config.toml
n_mels = 64
win_length = 400
hidden_act = "relu"
stem = "single"
widths = [128, 192, 288]
init = "trunc_normal_002"
optimizer = "adamw"
beta1 = 0.8
eps = 1e-10
epochs = 122.6
lr_schedule = "linear"
final_lr_fraction = 0.1
weight_decay = 0.08
Rows from block 9 of a small self-supervised audio encoder (BEST-RQ), named by matrix and row number. Rows with one number belong to one channel. Each number is 500 + 25 x the weight over its row's rms, rounded and kept within 0 to 999. All counts start at 0. Numbers have three digits each.
After each channel's rows are labels from the 100 clips, of 14976, where the channel reaches its highest value: "loudest band" is the band of the loudest frequency at the time of the peak. Only what is clearly more common there than usual is listed. The data: synthesized solo parts of chorales (CocoChorales). In brackets: how many of the 100, against the usual share in percent.
# convs0: first width-11 conv (model.blocks.9.convs.0.weight, 192x192x11, each kernel summed), inputs 96-191
# convs1: second width-11 conv (model.blocks.9.convs.1.weight, 192x192x11, transposed, each kernel summed), outputs 96-191

convs0.127:511530473506486465464488522490548518493554488499539528503477512510531510485554507503480514474506505533508477477480561489478506471487521481530503518508502542518515524516494492486490485548511502481486500508502514534441477519500522432545480519511496446516476468497503491473466514521489469547
convs1.127:526503502478479475489482461486494493480462476457485487535501462475460477530514491491468468493476483507444427522498486490486511504456479481463503490458461465503505465465482471510522492444468436456446519498491484477455549496480497476475466511506488487468514514475479457484486515457477491497
loudest band: 1000 to 2000 Hz (60 vs 13.2)

convs0.150:480440515520481498479502467532538539513478509519468506488456494515508481525496507508512521503538532524508550498458533513473511528537465504463492426481497524494458499483552491503526501471425462510505522488520478464516539504506508510507506491526502459514468537478502523488532511503529498485
convs1.150:506483490513488485511496533485488499485488509478502538518478490492461493485510500468484480506426476480542536490474490497494478482492486492532507448486525531537504507507483495516469499495510534509462462491485470465475477473484490481482477521469502509493511481479455540501404561428498507505
loudest band: 500 to 1000 Hz (69 vs 25.2)

convs0.102:524510508463450533505536516493524512475478520549469519530474495482535493472464448474505515507492463498504525513444520506461518492516501535488537528523494500519439472482453495496490488532545489492534513526522515502533514509531518450562533524512506527508514506528521481497510527521521530499
convs1.102:528461489492478504458479489499458484472490487485470495510495458494441468539492508486481490460484477473499479475486478483514512480483489458490491477479545488520517446492500475475461504493483479437469503496471504477474529494470467481476499527502476486460515494488466474500486484481482507514
loudest band: 1000 to 2000 Hz (59 vs 13.2)

convs0.4:517520525528495523478507510483511485473527557518477522440535501509500522509489502510502504526502510448551470474476522528523524472504514473504515531485559490458544491464532489473515538494470510541520514461505474487506483459543517533506510466482488514520476501481559489511477479491501516500
convs1.4:508493485498522527533529535509506501496528509514517491490516527551517528519523489505512517517587521545494479491498521504518503526482526495536526522535452536504528544540520530493511507505523506524513466507535456486523525540524533500515552510539514519512466499481527531528513503519536511519
loudest band: 250 to 500 Hz (100 vs 44.3)

convs0.109:521501520497481484485512515559520522529487517543516523442488569486487536481490529482527524501508511442494497497503501490476517497482508480534487474502500528472562484526470497502499519514480456528506517519527522505525533525507519513475508506516475452525457524481522478506513495491505451476
convs1.109:509503491462477458497492561495484495511485465485488471478495490519472500520504479492484505501467493486487568497521485493510507468488485486557494469434458562501500519549509502523484477499483517505493432493487534507497499476484490489485488524500486475482504520535504454471524527502527473525
loudest band: 250 to 500 Hz (71 vs 44.3)

convs0.19:477489508538536486459527492576483513473495480492557523517503467500472487488456500511500474456507512508466479482519552488460494521465470489520425514472477518506516518489453556478511463503535520505512473496466494481492522486478492475518507462497494514534466483481483499502451496473485470511
convs1.19:501509502487461484459464531478472470483474478460493526456533459496467499506493475500463497473518496490467484535470482472488483464476486483529476484478463528521493493544523468537505463466495517510469459482465461515456474483480489451476477487469467473478514544516510477481479507497506479527
loudest band: 500 to 1000 Hz (56 vs 25.2); 1000 to 2000 Hz (40 vs 13.2)

convs0.179:494480457512516485511511510451496503518545510518475476441510536482504511459545459496522537496466515501526486500477477559515505476494548491536515507505493514478523477541464499432472530500524530489535517521489487491522466522473467459457528518506514484492463479494513492490555524522493479522
convs1.179:467494511485477500520487480539493496472430469527468520476436482480505483557518484470502484481541455537490497521492499456501555517516557510480506438527526479493515502472478486564502521505463506535511523490500469503491501489507510534517534486524487503455504479477480528520485417507466491483
loudest band: 250 to 500 Hz (95 vs 44.3)

convs0.112:517501510501516478491531506452496522474508498480496460490516512483511530509500482490492543480510477528492488547515464517502534493521499510499518460489503559530521492497524476529492505497539554480502502424543555503500471536532521540530499484544528504520530512508526515506540505505480470488
convs1.112:534504481495455506481462487535484492484477486520502482501486444516452494486476531500477522492464505482482515529497487510533549504519512499486483488522547487505541489509487521566505491493520490498527522531488485462502533500511462533499541544447483489505511497512538491461526472485511524498
loudest band: 1000 to 2000 Hz (48 vs 13.2)

convs0.42:505461478501470507495500497558512477477487509538487517482508502503522536458499537528520461497488528429474529482471527443523513494530468545502478480532459536492521531452548506469510485494448536490512494491533502505474460494526490553487492496421491490533501499507481477483570486480475485474
convs1.42:527516516521508479488497523492499469517485510503495495497471490496507436460509471504539531509524466508490538530504506492516481486539510469524476489460459514477516489513549483472453491528474475513517465496485458482523474475493504497510509523524492463511479596505465536489457434510513505523
loudest band: 250 to 500 Hz (82 vs 44.3)

convs0.162:501506459516515506495522496477504473490520519493496465485504515510480463487500492507499514494501501508501512475539472519488473511514540504475478507465476516452514527499465489439499474508525494422514522559440470501515438527505458476479500496528538525456465493537503493484538490455494453498
convs1.162:492526472515487505481475528546477478492480473538494524522456469505474490494504486480498487534452493511501470496473514500528540504495553512529474465505481529552505474527492494486539518530518550499507464531490511539484525488531490536501533515474495539502530497518501503495490487507530549493
loudest band: 250 to 500 Hz (74 vs 44.3)

convs0.133:527466452512512530489530491493493524512527509543480456450528486497490481514496466518508499505502514467526475511457478474540483512498510550496522578523489474471547496523488488466521519529535466469513537492478503533509478484522501523501463500488508516503464523480567456481454498502495515488
convs1.133:477513443506478521523481480523488507490477497511502458527469486484490524512546497495502509548454519514471518473474520493501501497519503511480488530529550480473530511463473507437512524513509494495529520482455531479507469506555494509459518439476503528505444454533561519506536515457488534517
loudest band: 250 to 500 Hz (99 vs 44.3)

convs0.33:513459409531497521503523504471512526451526489511504456466493502476498503494487487500483445490504510491508483482430497506497479492494533521495528533500508492457498502518470506440484547528517510445537519492460494528511482469505511506488500510475489484460480491508541475468499514531498461524
convs1.33:484531490523527534507523521538538498510531511529520517523507478516531506532447525499518486491511528518497521519514522490485494513486473485522587477532518521510562524527532494482497517444541548508461470526538498505513466526492522536503502548526540496532555498495492519524503452513521513471
loudest band: 250 to 500 Hz (86 vs 44.3)

convs0.60:514478503501526483542500493474471515511475507514477521471527495496512432483520465470471514453489515489509459489486496498521499554527514491504471490505494449493522507510467497492482527494456451488515452477461497454478533477491487507477503500473525488516487472469506552480516490549469505493
convs1.60:519517490501495484470494508472501488473488511473475466534455469483510467531519478479490457451488460438495525469482489485488463490490496487506483496484450508498464509468492481536491524525482513483468493475504504438503544458458498447502473509510474464484515531462486528466436500502515474477
loudest band: 500 to 1000 Hz (75 vs 25.2)

convs0.160:505466411528521536505525498456513485479506517532442455490488528501495520480487502491494474494498521489530512468453477504492456514494518511486516519484493454460526504488487500451470543523495500423529522501493491523515475467507465486458506502503511501480496522541485502454498521522503429518
convs1.160:479478499489460503449494529494496492506460469481478464509489496525452462499497470483461507493453496467479494478487477482500516464443504492528510455480512527479501500529507509520441463548505508490460462513518475477487461486491498513511486536452451487468520533523496501488485486489493522474
loudest band: 250 to 500 Hz (90 vs 44.3)

convs0.7:499486488464492487500553524511459484519475477477569488556455506490472504496500502499512451466517446525471514495513527453488472482502514491435460490492510516489462482506491448545507486506521470487496509503520485480521503502453485505498482502518517472499501478497485488459489523512462531487
convs1.7:481530494501492497495534564505497509502509528508502490505515515486514509468496473491488490489533507489502510489499507531508497495501497501564485533534447567450487525497521501494573509527521513487501424494479530507503552506496488499505521467503498486489469515502507521476492455556499499495
loudest band: 1000 to 2000 Hz (67 vs 13.2)

convs0.95:499489467487537527507515502439543517484547538490490470461469472474503503488500484477469535447479508499523503488454473500510496505532535491490484496453471492461494489487476485457470544539492547475514518504471488509499446489484463487459489478509508487498478488534496499462521529504506409509
convs1.95:448501489493520533548469467540484464489510507504480487503542487506465546476485538516494496477481492518528552487509518519526515521536511507468514464478495470476543491473432520540531537473502535489535532518514496476533578503539481518513545506512523512481501508445533484480503529472492498493
loudest band: 500 to 1000 Hz (74 vs 25.2)

convs0.172:492483491498507475521503499444494502500586503521470513440532502514534555484523502484510549483478544503543488507474483525512514492510560470514515499477463476491539512473478500434483515507509517518510519510492517488517443511475482481449515508470534505507477501510527488487537507532498472514
convs1.172:484528492513539535550509492542487524473510502486526500469525486506515512476507515494506496481488503557516485502493510502507550527534497507492526531533502487449533463498473527530536529488516487526483510486477552512527512529513531523535516470529524546500511484502520501504525490532519558514
loudest band: 500 to 1000 Hz (64 vs 25.2)

convs0.45:513498521471490501493500504472497489511532511524469512424495501507507534494550491500559495479482531492519491518488479507501485470475521471523522496479468469497555515471468488439518533487486473513519548532533511500496456494488513463464471525521510506508513531506511445466506501520484472493
convs1.45:437508480477520495487496519461483509481548491514504483478542534537482515483484483475489481480487515486446541500494478514502476507492484520520498478495504519499465440522487499536519493467512498477490475460502493458503515435491435519511481509473463532515499527443448478497469510517494484472
loudest band: 500 to 1000 Hz (92 vs 25.2)

convs0.177:489539465526533473514459497492494490504550525490484527531484552502512524484539461490504522442542483495496486426512474479521519515533494464504499466509505531478511518489502506516493520556511513487516488474489494506477523503472511500454553482520501476496493489490538545486529484512472479493
convs1.177:510433458517506528498495528530509507509494540528504450555451491518501490513524481482511506516478488506471467524506511482507531507524530513527518508531398528538525537524490506498525486409520503475513464509492509523520411509526519524525512500523506512499512506482517523509530490503527515507
loudest band: 500 to 1000 Hz (82 vs 25.2)

convs0.27:508511466528486512468536517494503534531514483518519484507524485512493497496526497526514488490558475451484518480536528528466495503454463488512545505489499484480483474541466485502496549519554483475503529469505475524519539493510527454524454470531492503446470532502520456486469494516493522474
convs1.27:530503501509496508478494550505525514503479537487512491534507503533518487503534484510502521509469519496470490500499529501503505524521527506549536492493538550482525511523536498475538513525519525542486453524504492502518489516532503524499511531514508535526477519502505562493495532478539531483
loudest band: 500 to 1000 Hz (66 vs 25.2)

convs0.71:503530464492494548495500494468543504515503504530454539503516480492506518487484515502504523512512502488566510462495491480505517513507525526509493518495495509507509507509500517506487524527496494476538548494441466494531483506530531480450511507516490494471526483538487457489481536533516549506
convs1.71:509474531489517529505507471488508474524523519511509474556516503491511532537497524499493491479474490512542457468508506485500527528486521514473519518537443473468496488463516511558482505474491519439499534501514523494486521515501513483534498474497498517493491478491506476504469518498472508494
loudest band: 250 to 500 Hz (97 vs 44.3)

convs0.69:505479478541488459515520520468488493502558496555491501464492518496532543471512522469501542489453540500496522502465486538475502483481554490537510495452477501489508512476470498466471484541536538509516498519497494480530443508464481455449515514457517530472508508574490500491520514506488481519
convs1.69:509504488516522470512514495479502524490512473447525476527497476493501501502491476521489530503542540470598535504491509493476486486471469534493469500519486493514500511486528514507534515489509513519528520500500536520505545490460494478515505561476535548503538510472509510511498534528486489532
loudest band: 500 to 1000 Hz (76 vs 25.2)

convs0.82:453489524528530514502516497502518496455523513479472477511492491512493485529529523536474454506505499509498508493538511537517469516530485484517538517494505493470456515493528538492510549522553505532514456522507486490477493496524500508530511520513507479476445476506473496469513503530517439534
convs1.82:478443533461496492493514521516494507498482511484503554470561501486513483507508460462537480510479506481454503542484496506490473479524467493525496486478431527500477497552496489535500510429479493484508485485511474466498467504506514489504488494503504500522546515499504526503471503513498479489
loudest band: 1000 to 2000 Hz (42 vs 13.2)

convs0.168:469541499538504507503500522457513526446493490479551493483459508460529503547500482503517498487488524461527522482428542527497529514529453517520497507502502510470456496462465477500520510527522533553509525524463472528504494488498483521523531540468498497535442503526478508459497524518496482513
convs1.168:465500482554522494468481509491514492513480510504504524485463494538508493453507496513522518471445477511511496549521502491500524520513530491508509455469468510499514479495478529496519518509495523585478505505513498532508482493490508502507492483534511532513520541511487516448513496485521489477
loudest band: 1000 to 2000 Hz (46 vs 13.2)

convs0.87:512436483507501517496493528564509523522482474497498503450489495504520525506536537449529518514518436467460490459514470482461479523501483491490517513484460535483501479491465506490508521525499494452506477513471527492547485497541498471494506527523533503495497522516508536499495535517501476514
convs1.87:454484468532467512454464490530476504491473481505494429495533481536449471508482499488453496501431522524472471520509512496522536480484534484495527481537488491500527484483524499503474508485508495508467520518479484414450504522513505527498528489499485522459507443509485490502505463482492497510
loudest band: 1000 to 2000 Hz (35 vs 13.2)

convs0.59:507489490493513427479514529471541484492488539460482487485523520529515506530432518526498518499534485456480480479534479481493503505465484524497481463482493534476505507489557505506464513466474506502508487503535493517516482469541540510489509475493511518530478514496422539505521508511519503453
convs1.59:526497503520473499484502517453505473502498509511507513552495532479531502510493483511500515489505508505478452500517473483480503462461502504518477491476427515505468496511501503487430479438509533493478476484526524545496441519474528501500457506496491508495424514522470489505502516495509506470
loudest band: 250 to 500 Hz (100 vs 44.3)

convs0.156:536476513490513488494501508511506484480526509467474528468519498469527524509487509507493488498486498485467464529520516512523532455494468480504516521484511478517519499488518488532505509505469524467514509473497518500484478510538526514524457481483480543473543500525509503515525477500463472500
convs1.156:521508491479470495524502515486511511504515522452522481512495470521509492429491524514523503491507527495492455518474487525487450498447463487512461537508517518447475464469560502488531496426487499451510481488508470496483526496496476479484482536466507471517505487485498466494539486487494494476
loudest band: 250 to 500 Hz (72 vs 44.3)

convs0.58:498490457536492528467517493482507529486524501520507442496541478499469486514487450506472523475532490453498451527478524516470512487537527506502535500502471517481489495512447480481495535546557471501504519523457515510493518504492528477504525505494480520499449496505564447505501499488492515469
convs1.58:514443496510508513504487522519458481517504478500463543534530521484498479493444508458525537463474489484526502476494503480501473496533516547510468495503462511521487496523513516512449447455494496493523472470469478515517500477507455519476518460526506504498458518442505496518513479458519487502
loudest band: 500 to 1000 Hz (66 vs 25.2); 1000 to 2000 Hz (34 vs 13.2)

convs0.40:462513493518487530505484515466511517479472471482455488494505475521507487504452544482485471536533520482458494493441462465487472467488484548494515509473525523506480499486515447495506516492460493499505479474491495503536481482527502524493495528531517506490487529507556474530492523469491517495
convs1.40:574500505482505498505510498492510524498564521525504518547487519473535498465536531476491517494450494495528494459532484518513533528494501484497507524482535501447475524478508500478447497517501500474500501505521486500529520505477508492522515528499496481506418491483475538518469475525496532485
loudest band: 1000 to 2000 Hz (62 vs 13.2)

convs0.23:519556523448516533535496512453504511470485495515491485459494518477468531484519511456545445553496468488524496522505447491494499486503508499472555494512522468513558494497500447503530525487451467472499520545548499509544492517548495489549513534520540539484507522527481469524495503525525484503
convs1.23:446475478527510517488497527473508499513504493499531507524515499520520500528464461500479505512497536526498421536506507490493496491479495511525494523553519521490460487528485520512492487546540458467513469506513490527483468531462509500500486482477491522512532465466510482488481475521519483510
loudest band: 1000 to 2000 Hz (49 vs 13.2)

convs0.138:527511525491478468509507500516474503520534507517506538451553495503549545476530509488495544519502511508506473515499544512475498473509550508523505525509476462508488527502495480467477480524537465551547551527458496498530480493460541468485512533464502541515523484537534465514523510529500549529
convs1.138:510493491452501456492470461466467479476484499474501471482446487487508483543496477496461503492460483491535517513480431468481477500488507521462479474483507463527488511458472493513461469477473508504500529482456504508454502460486493482497461469486488490504476538482481501493526473474466503527
loudest band: 1000 to 2000 Hz (55 vs 13.2)

convs0.26:500509462505530493525507491477490478480531503545507453485478535518473526485457505481495485541509532503472444538494507521500509504494488478504510484473481458517495490493464508510490501534494512458493517540524515488510508524503483512476472480521507520466529521532532503482547533491517446534
convs1.26:534491499468472530494508485505476482459515510500455532503527472458493510489493468490523449512501465472492491513480488488496485482513497504480470490491577483525490479483487466533510503524455493519478495488487515503498537487500437482469489508482480496470512493478503457476485533501471495487
loudest band: 250 to 500 Hz (81 vs 44.3)

convs0.101:497476460451452470527524518453467516538486517541457512462500496473496488473520514470551511481522509481502486491414438518504513458526523535505522496507483513485513493492497513512454475467438485461509530530542487517511535476520506486492463503480548493449522523498539510453456480544492512498
convs1.101:468477491465503464486509488477485513489489527463447472531518488483476524481485506524464471459519508463494512451488460502510476433501473506491502489507510488501482452485498503520474496472489488453496506486482478483477437499540442460497495479470497483521549518498543455508501561466494509529
loudest band: 500 to 1000 Hz (97 vs 25.2)

convs0.34:499572489511508475508530481478528504525507472568459528474455527454482532488500472500504514528454494468526526506502493505482525520520511506491493523463500497479523507515465478515494493483458479527495492505510541503533525525454526494500516545507505456540467515511456520499505519536516484522
convs1.34:452478527505487462484483516464470474490488432517494520494457511520466487509495480490459518501507490482539494533481483487499484471483514500512486457406494516502482464528492515515519495514523526554480472496483520535478524464489499502498475488495497508490470511448456447482449509465490493507
loudest band: 250 to 500 Hz (100 vs 44.3)

convs0.16:496469442547506520506520496448516505522532486526477485454517487515494516495541513503495513489483485483515471476463472539512470534511517501498499524535493484477542518509484505420478519525540527444521512509468472488508477519519477496501519525501504478467498477509477520455503542505517461512
convs1.16:479506511534524472512510485484526496475527529465534499500506481480513516522496544514528510488478506469565556517465528487469492461449477431484496487515478483462516499463513498503520469502517501482504528499499451476494499496490544491469533469484517490502531465478481516526491470483485497508
loudest band: 500 to 1000 Hz (65 vs 25.2)

convs0.83:481489476526504470510514508433486497459550518512482456464516513493508507476511512489496508502473517476513480483475497558502493507527530485506493475447472497457500505477486464432479527501479501483507489522468494478513461491465467462443494496475531468505448482502531527481543515518490428499
convs1.83:501472515537502464507490522511485542497491484490505514515486511517476522517527488537487538520497469493484486530504479507519503490465531517523482454449432522566509489527482508526472517546520522546493482511492482552513499503549529520512505530461512548500474513499457516508467487490518492475
loudest band: 500 to 1000 Hz (63 vs 25.2)

convs0.86:481480437510518524505512506451515523474531501523490432472490493517478513496471469484479483474476520493508503490444474497510479505504511502470521483484473488445512501497468472439491544529497508438522508482498502507503456509501468498475496484499525491495442502497512489456510518508486400487
convs1.86:495576507507512535528517503519535506545562489509517508495457507509547548486502511553495510527531529527502494460500557531494506512548519539503531534549503503513530492489526519523468537516532512491497499533513483525533509527532501524528512497505532515510481479535546478523526461508497487516
loudest band: 500 to 1000 Hz (88 vs 25.2)

convs0.10:509460463474527518478505499475508493496483513497450462455505493486541485496554524524486490486514523461544477480517460487494473497494487527492491525469474503454502511495518492447477518502511448460502524465493488499514444498470487476502484511532518501506473510507529502474552511537501456515
convs1.10:522472485487484488478512490499518489474500521463495479483522502513479492515543482451508519514517502463467583515501504513503504479511500478497519515528524490504539512511530533459502494529477508461499511521493523455509516512540510529455485470553517479521523472534525488538495521496499504466
loudest band: 250 to 500 Hz (99 vs 44.3)

convs0.144:490534448488502541493497504519557520530470564478482497499562490508496496530483477507501508488518519518485546505465473513520498545490447504484505526451503530472475520504514457495527511469481494510507502474496503512517509468496518476508489426543486525474470530496483487488486491491488492523
convs1.144:433473478480502496496509521473486495490498449469544490494517494506483493502508548512423513467450522480454467505501468512503434521504477480522524487518514523495493469508527500485511490479506461503470471469504505517485516499512515472507454536453524528490490538507500471476485540493520456524
loudest band: 250 to 500 Hz (84 vs 44.3)

convs0.0:495478517484451471495519489460459507541476478508504485509481458502507445520506434524533498470495501508542508503427469521495490519486469512514491484552542525468475504520438496545474495465423491481475515509520484504506520520464495488483488490515521476509502480513509527490506501499521488494
convs1.0:489510468456491499501504523502512491497505534497472500545483503459492499538508483466516487479444490474575466457530492481515514518544501511523500516490480524445504503493479498451467505542498579441506498480484469495497557475475483494517482503538496483486450519477504464469471540521506483476
loudest band: 250 to 500 Hz (84 vs 44.3)

convs0.20:495527435489475485515525494422499472506511501519463480441526492483502481480462496485525477544512507520515462485453489506466497495519522578525520526484552505462476495473481490452540515518490521462516504508472485516543473509549474505491492514502501544494489523543456479489492510492483472512
convs1.20:512473469480525512496455490499482503505482477487476563529537490481504488544518522473496488477436511456497499529490495486503484478500473519491467498471512493497457510481454497470464474519503554532500501466504459518519523482441472469524502466510499479495472550503497475498462515459499510488
loudest band: 1000 to 2000 Hz (59 vs 13.2)

convs0.98:466434442515510514499490500451515498475549514517492451465494536503526524483493507466486543477506520500531524500463492510475494502489533495498503485471480460477521516490486502465487554536539518470540512509463511494523456483475456480436496510487525486472439514528536511475529531531505465508
convs1.98:476550461498488498523495495486537498459548473503503563459553511504483503494496502496450540494557558501477496493473465493466506465498486519497518508511553496477521557490544501494519529512520529453493495500479457516503476525500486485490501521465504514485497533459498511525474513484490523509
loudest band: 500 to 1000 Hz (63 vs 25.2)

convs0.123:522495486499454476524524492458490509508535516515502493458559511486483524461523474477496528491494531490505499524462476479485484492491536518535494476459448467537467519493466497471477520540487501498502544512450525511571465502478516452469527531470521547500568514529503501500486503524498483513
convs1.123:529513501508504493509539467535498471507531491510462480476500530492502519488507526497509479486519511487519498521475505493474496464537479506477484478508533472463502486461517463452505468486485485482493521486490512474509547502470472513514487452518523485478508471513494439511489483501460495516
loudest band: 250 to 500 Hz (87 vs 44.3)

convs0.77:519459477540473467494485503543437513503513505517509479525508459525510480502511484533504507503491499516461487487507505513519448527516508552516518506459506538495453499522560545484479448500519540506451485491525524537497509488468490527530528491440521549470475514483507453470425476466487482507
convs1.77:486477505474514509516480496516497514497462506501490465522500491507499507484513486471513485518518489475470466482463515482487498504505520509500520477491539503544522530485509493502505516483511523493496513507493488509517469489496510501515504548525501481486534439472506557508443421461509532502
loudest band: 1000 to 2000 Hz (32 vs 13.2)

convs0.124:528494502495465544471438508422519514529485480499490533486505513481506494511498480484460518523471512493489492521431482494551518503456508511577516474482486520494490508446516469472525485492432533503542532455455505544486452488468527526529535476499480502531525485498505495505471510485501535475
convs1.124:430512490491476508500482481513494530471494507493500513522461460463498449555503456464493474495478492498441505460489488495483478522443457490483491471512516481449490457472489483557468478540481502471491491498508503518503517505491520499489517511487499471493457550524474525508506479458465502449
loudest band: 250 to 500 Hz (100 vs 44.3)

convs0.81:485516495516486478533516500445508492448508527530496480512500496462494519498522461528487507530490541483519509462519490527490508508480521490499461535491488553467538504514510504468476466472444492503498482543516465484503481499455488451492531518468503479539471504527443509491507496533500505522
convs1.81:512520522495511496457493490475486483484517482503511530456514488537493489496494540526500484505435489488452504551489512487464444509475498460489490466446499492523446449512484508532520472503525463531470517497502499463502506453457491464496490512502513479476528519496471489480473484484516516555
loudest band: 250 to 500 Hz (100 vs 44.3)

convs0.44:535486452546479533531512511479534496458554538494504502498533513466505512502513469503466475489492489477513518474533512493502546518499587502480499487493495487476489536496500524490483536543506523447557527517450521503520492547499500496467527475517473492487466479495552482482506484501503493478
convs1.44:507461455483479502478495529525485497523531514518494518516483490505429542501526479513459524521526523477480454526491464552550541521543511524530522517508487529516517456527522512482544502511535459511492462552505538515454507512497476515501525504480518519501515471512511484532506524505527508505
loudest band: 500 to 1000 Hz (88 vs 25.2)

convs0.97:520483441510518504506502488464501488497530456518507448466504467536520516487462472494473470470510513475516496494440459475488462518501488497471524531482471494456507504505460468436480508521473469453524493466455482523539478466476476492498511495458507507476472489536500500452469504529486415515
convs1.97:502491474499484499455482479502463484476500500490480504482518452482468485505485495466494471455464457484461486494471499486491496503507483458480502492505498478495478494481468476514451513521457484440476517482485500500463496486471482474457497498484459475470487535533449453475498517443477466479
loudest band: 1000 to 2000 Hz (32 vs 13.2)

convs0.149:524542454503505490534483498480525529521507481478480486499518476551492499539545490540485447432490489514490485480472466501480496497498545481535489492487494503470495525469468532502523494530453481468513471476502498524506482536483470501505493524444481481530490490500541506536553479521507478530
convs1.149:575485563483496508521505473513499504494460468495483468526539504497491498476497542529510499511555514486496460408498503505512504496541506499474510501505472473542511496498497480509493526469481484528497528508499547529499523488519483489490499466504503501502446467485512495511509560513503517522
loudest band: 250 to 500 Hz (96 vs 44.3)

convs0.63:493472425511522528523534502480509514499538502523437455452476537479496516500511508488504494504467537488530507485435466515530489482499565516503521485480481488475514505488472525454477516513490515443542547539491518513523459468521483485455491513514529512484486516511517471472547523521494480499
convs1.63:511543508486504482482488502488485490519494491513520432472501527493527498491479456482521525545540539497518493524475491506471489520464508488500443517503484499493459442491532479500494515531497467477493482512518484468511491477468477546461486442486492470521525517480492454521487504487483499546
loudest band: 250 to 500 Hz (73 vs 44.3)

convs0.73:515512508489514457479503483509474529473505476484511511477502468503519481537488509527527512508515514547486490562541479503525470468465504534474526549477511455537483526501486544509465474512475491524512522480522492520521528469495490496493489493489490552521508525538467505499506457515493499504
convs1.73:487517498479526486535493485521490516516495447522502490429466521486486491483516498473510500513515489532474502468503513488515524476529505512485524495493498490502520540517508508561515527427510498490515511513478554506517535499518514507510489540526496495492526527500520485543472585476501514495
loudest band: 250 to 500 Hz (85 vs 44.3)

convs0.188:514535493508515515526529489427499522520545507545524511470502516529524502560494504486505478496503513488528460508436480461528482493510495494535530533478462502476479494529481457460487523516466487521523479494478488522492505495464511523500486481520519491525505511521501497493493486538481448495
convs1.188:469482525540518513487512440487518526501523500484519568468479473474518525492460481500483492490564525513509547535500491492472503488459465473441516504562486442475480489446482477501502515474516482518464583511512510442483489534476540483476514495459515504490559498499465493517485474475477495470
loudest band: 250 to 500 Hz (79 vs 44.3)

convs0.113:536536489494471458537494491522492509502481455467473492463528485474495529501498475510505528506474496506516468510469462496489505475497533486521454501499466536488499483502495486484487445489444487502475543497474491508505458469475492497466518505463485529489502473474521513518505482460481504505
convs1.113:430492489526496474509494541477497455491493538507505509508479493461488481489504492461469484489490446496523501490494465517490479469487504505540487480493515544501502503518505481493447490465524492503475456501488483436507448494526521499487469496479468458533551489520505537495508532476527474481
loudest band: 500 to 1000 Hz (54 vs 25.2)

convs0.110:537484492480505519532505499500485511480522496499484514471531485539510510499536463538544533511495531439456488497488527517547490512448487523517477498521509505487473503479518524498484483484431521484490480461526532511514435494439544521529501503432476511460504493491492515498528492487487502506
convs1.110:555523492499481504485491462486468464510483523504490518552443523501484483515488514499519517490487479486568484546493504479510515448525520496460465510491445459520481506510492483536445471551506476452508536480485508548493519471490483498493475493493472483462524430458484507492500504519485510511
loudest band: 250 to 500 Hz (90 vs 44.3)

convs0.17:537498496527481518498502489500493502546538502505474511444570481556473516526441505502513523508475505494516468519476468489528501501492542531511526544514492479506538508490504510458499488488486495527515537467459486511529459486533560545471518485475504531510477501488523500531457489472495536504
convs1.17:487503462496532524536505523516510530516522491528502491536530520506534531521498492464524489537536498520467480507519537493496492520515491515524553507501463523481501491522498482448497487539510511512517466502521484510539492512473507535512511519542515487515505476511530516518500468509520523508
loudest band: 250 to 500 Hz (100 vs 44.3)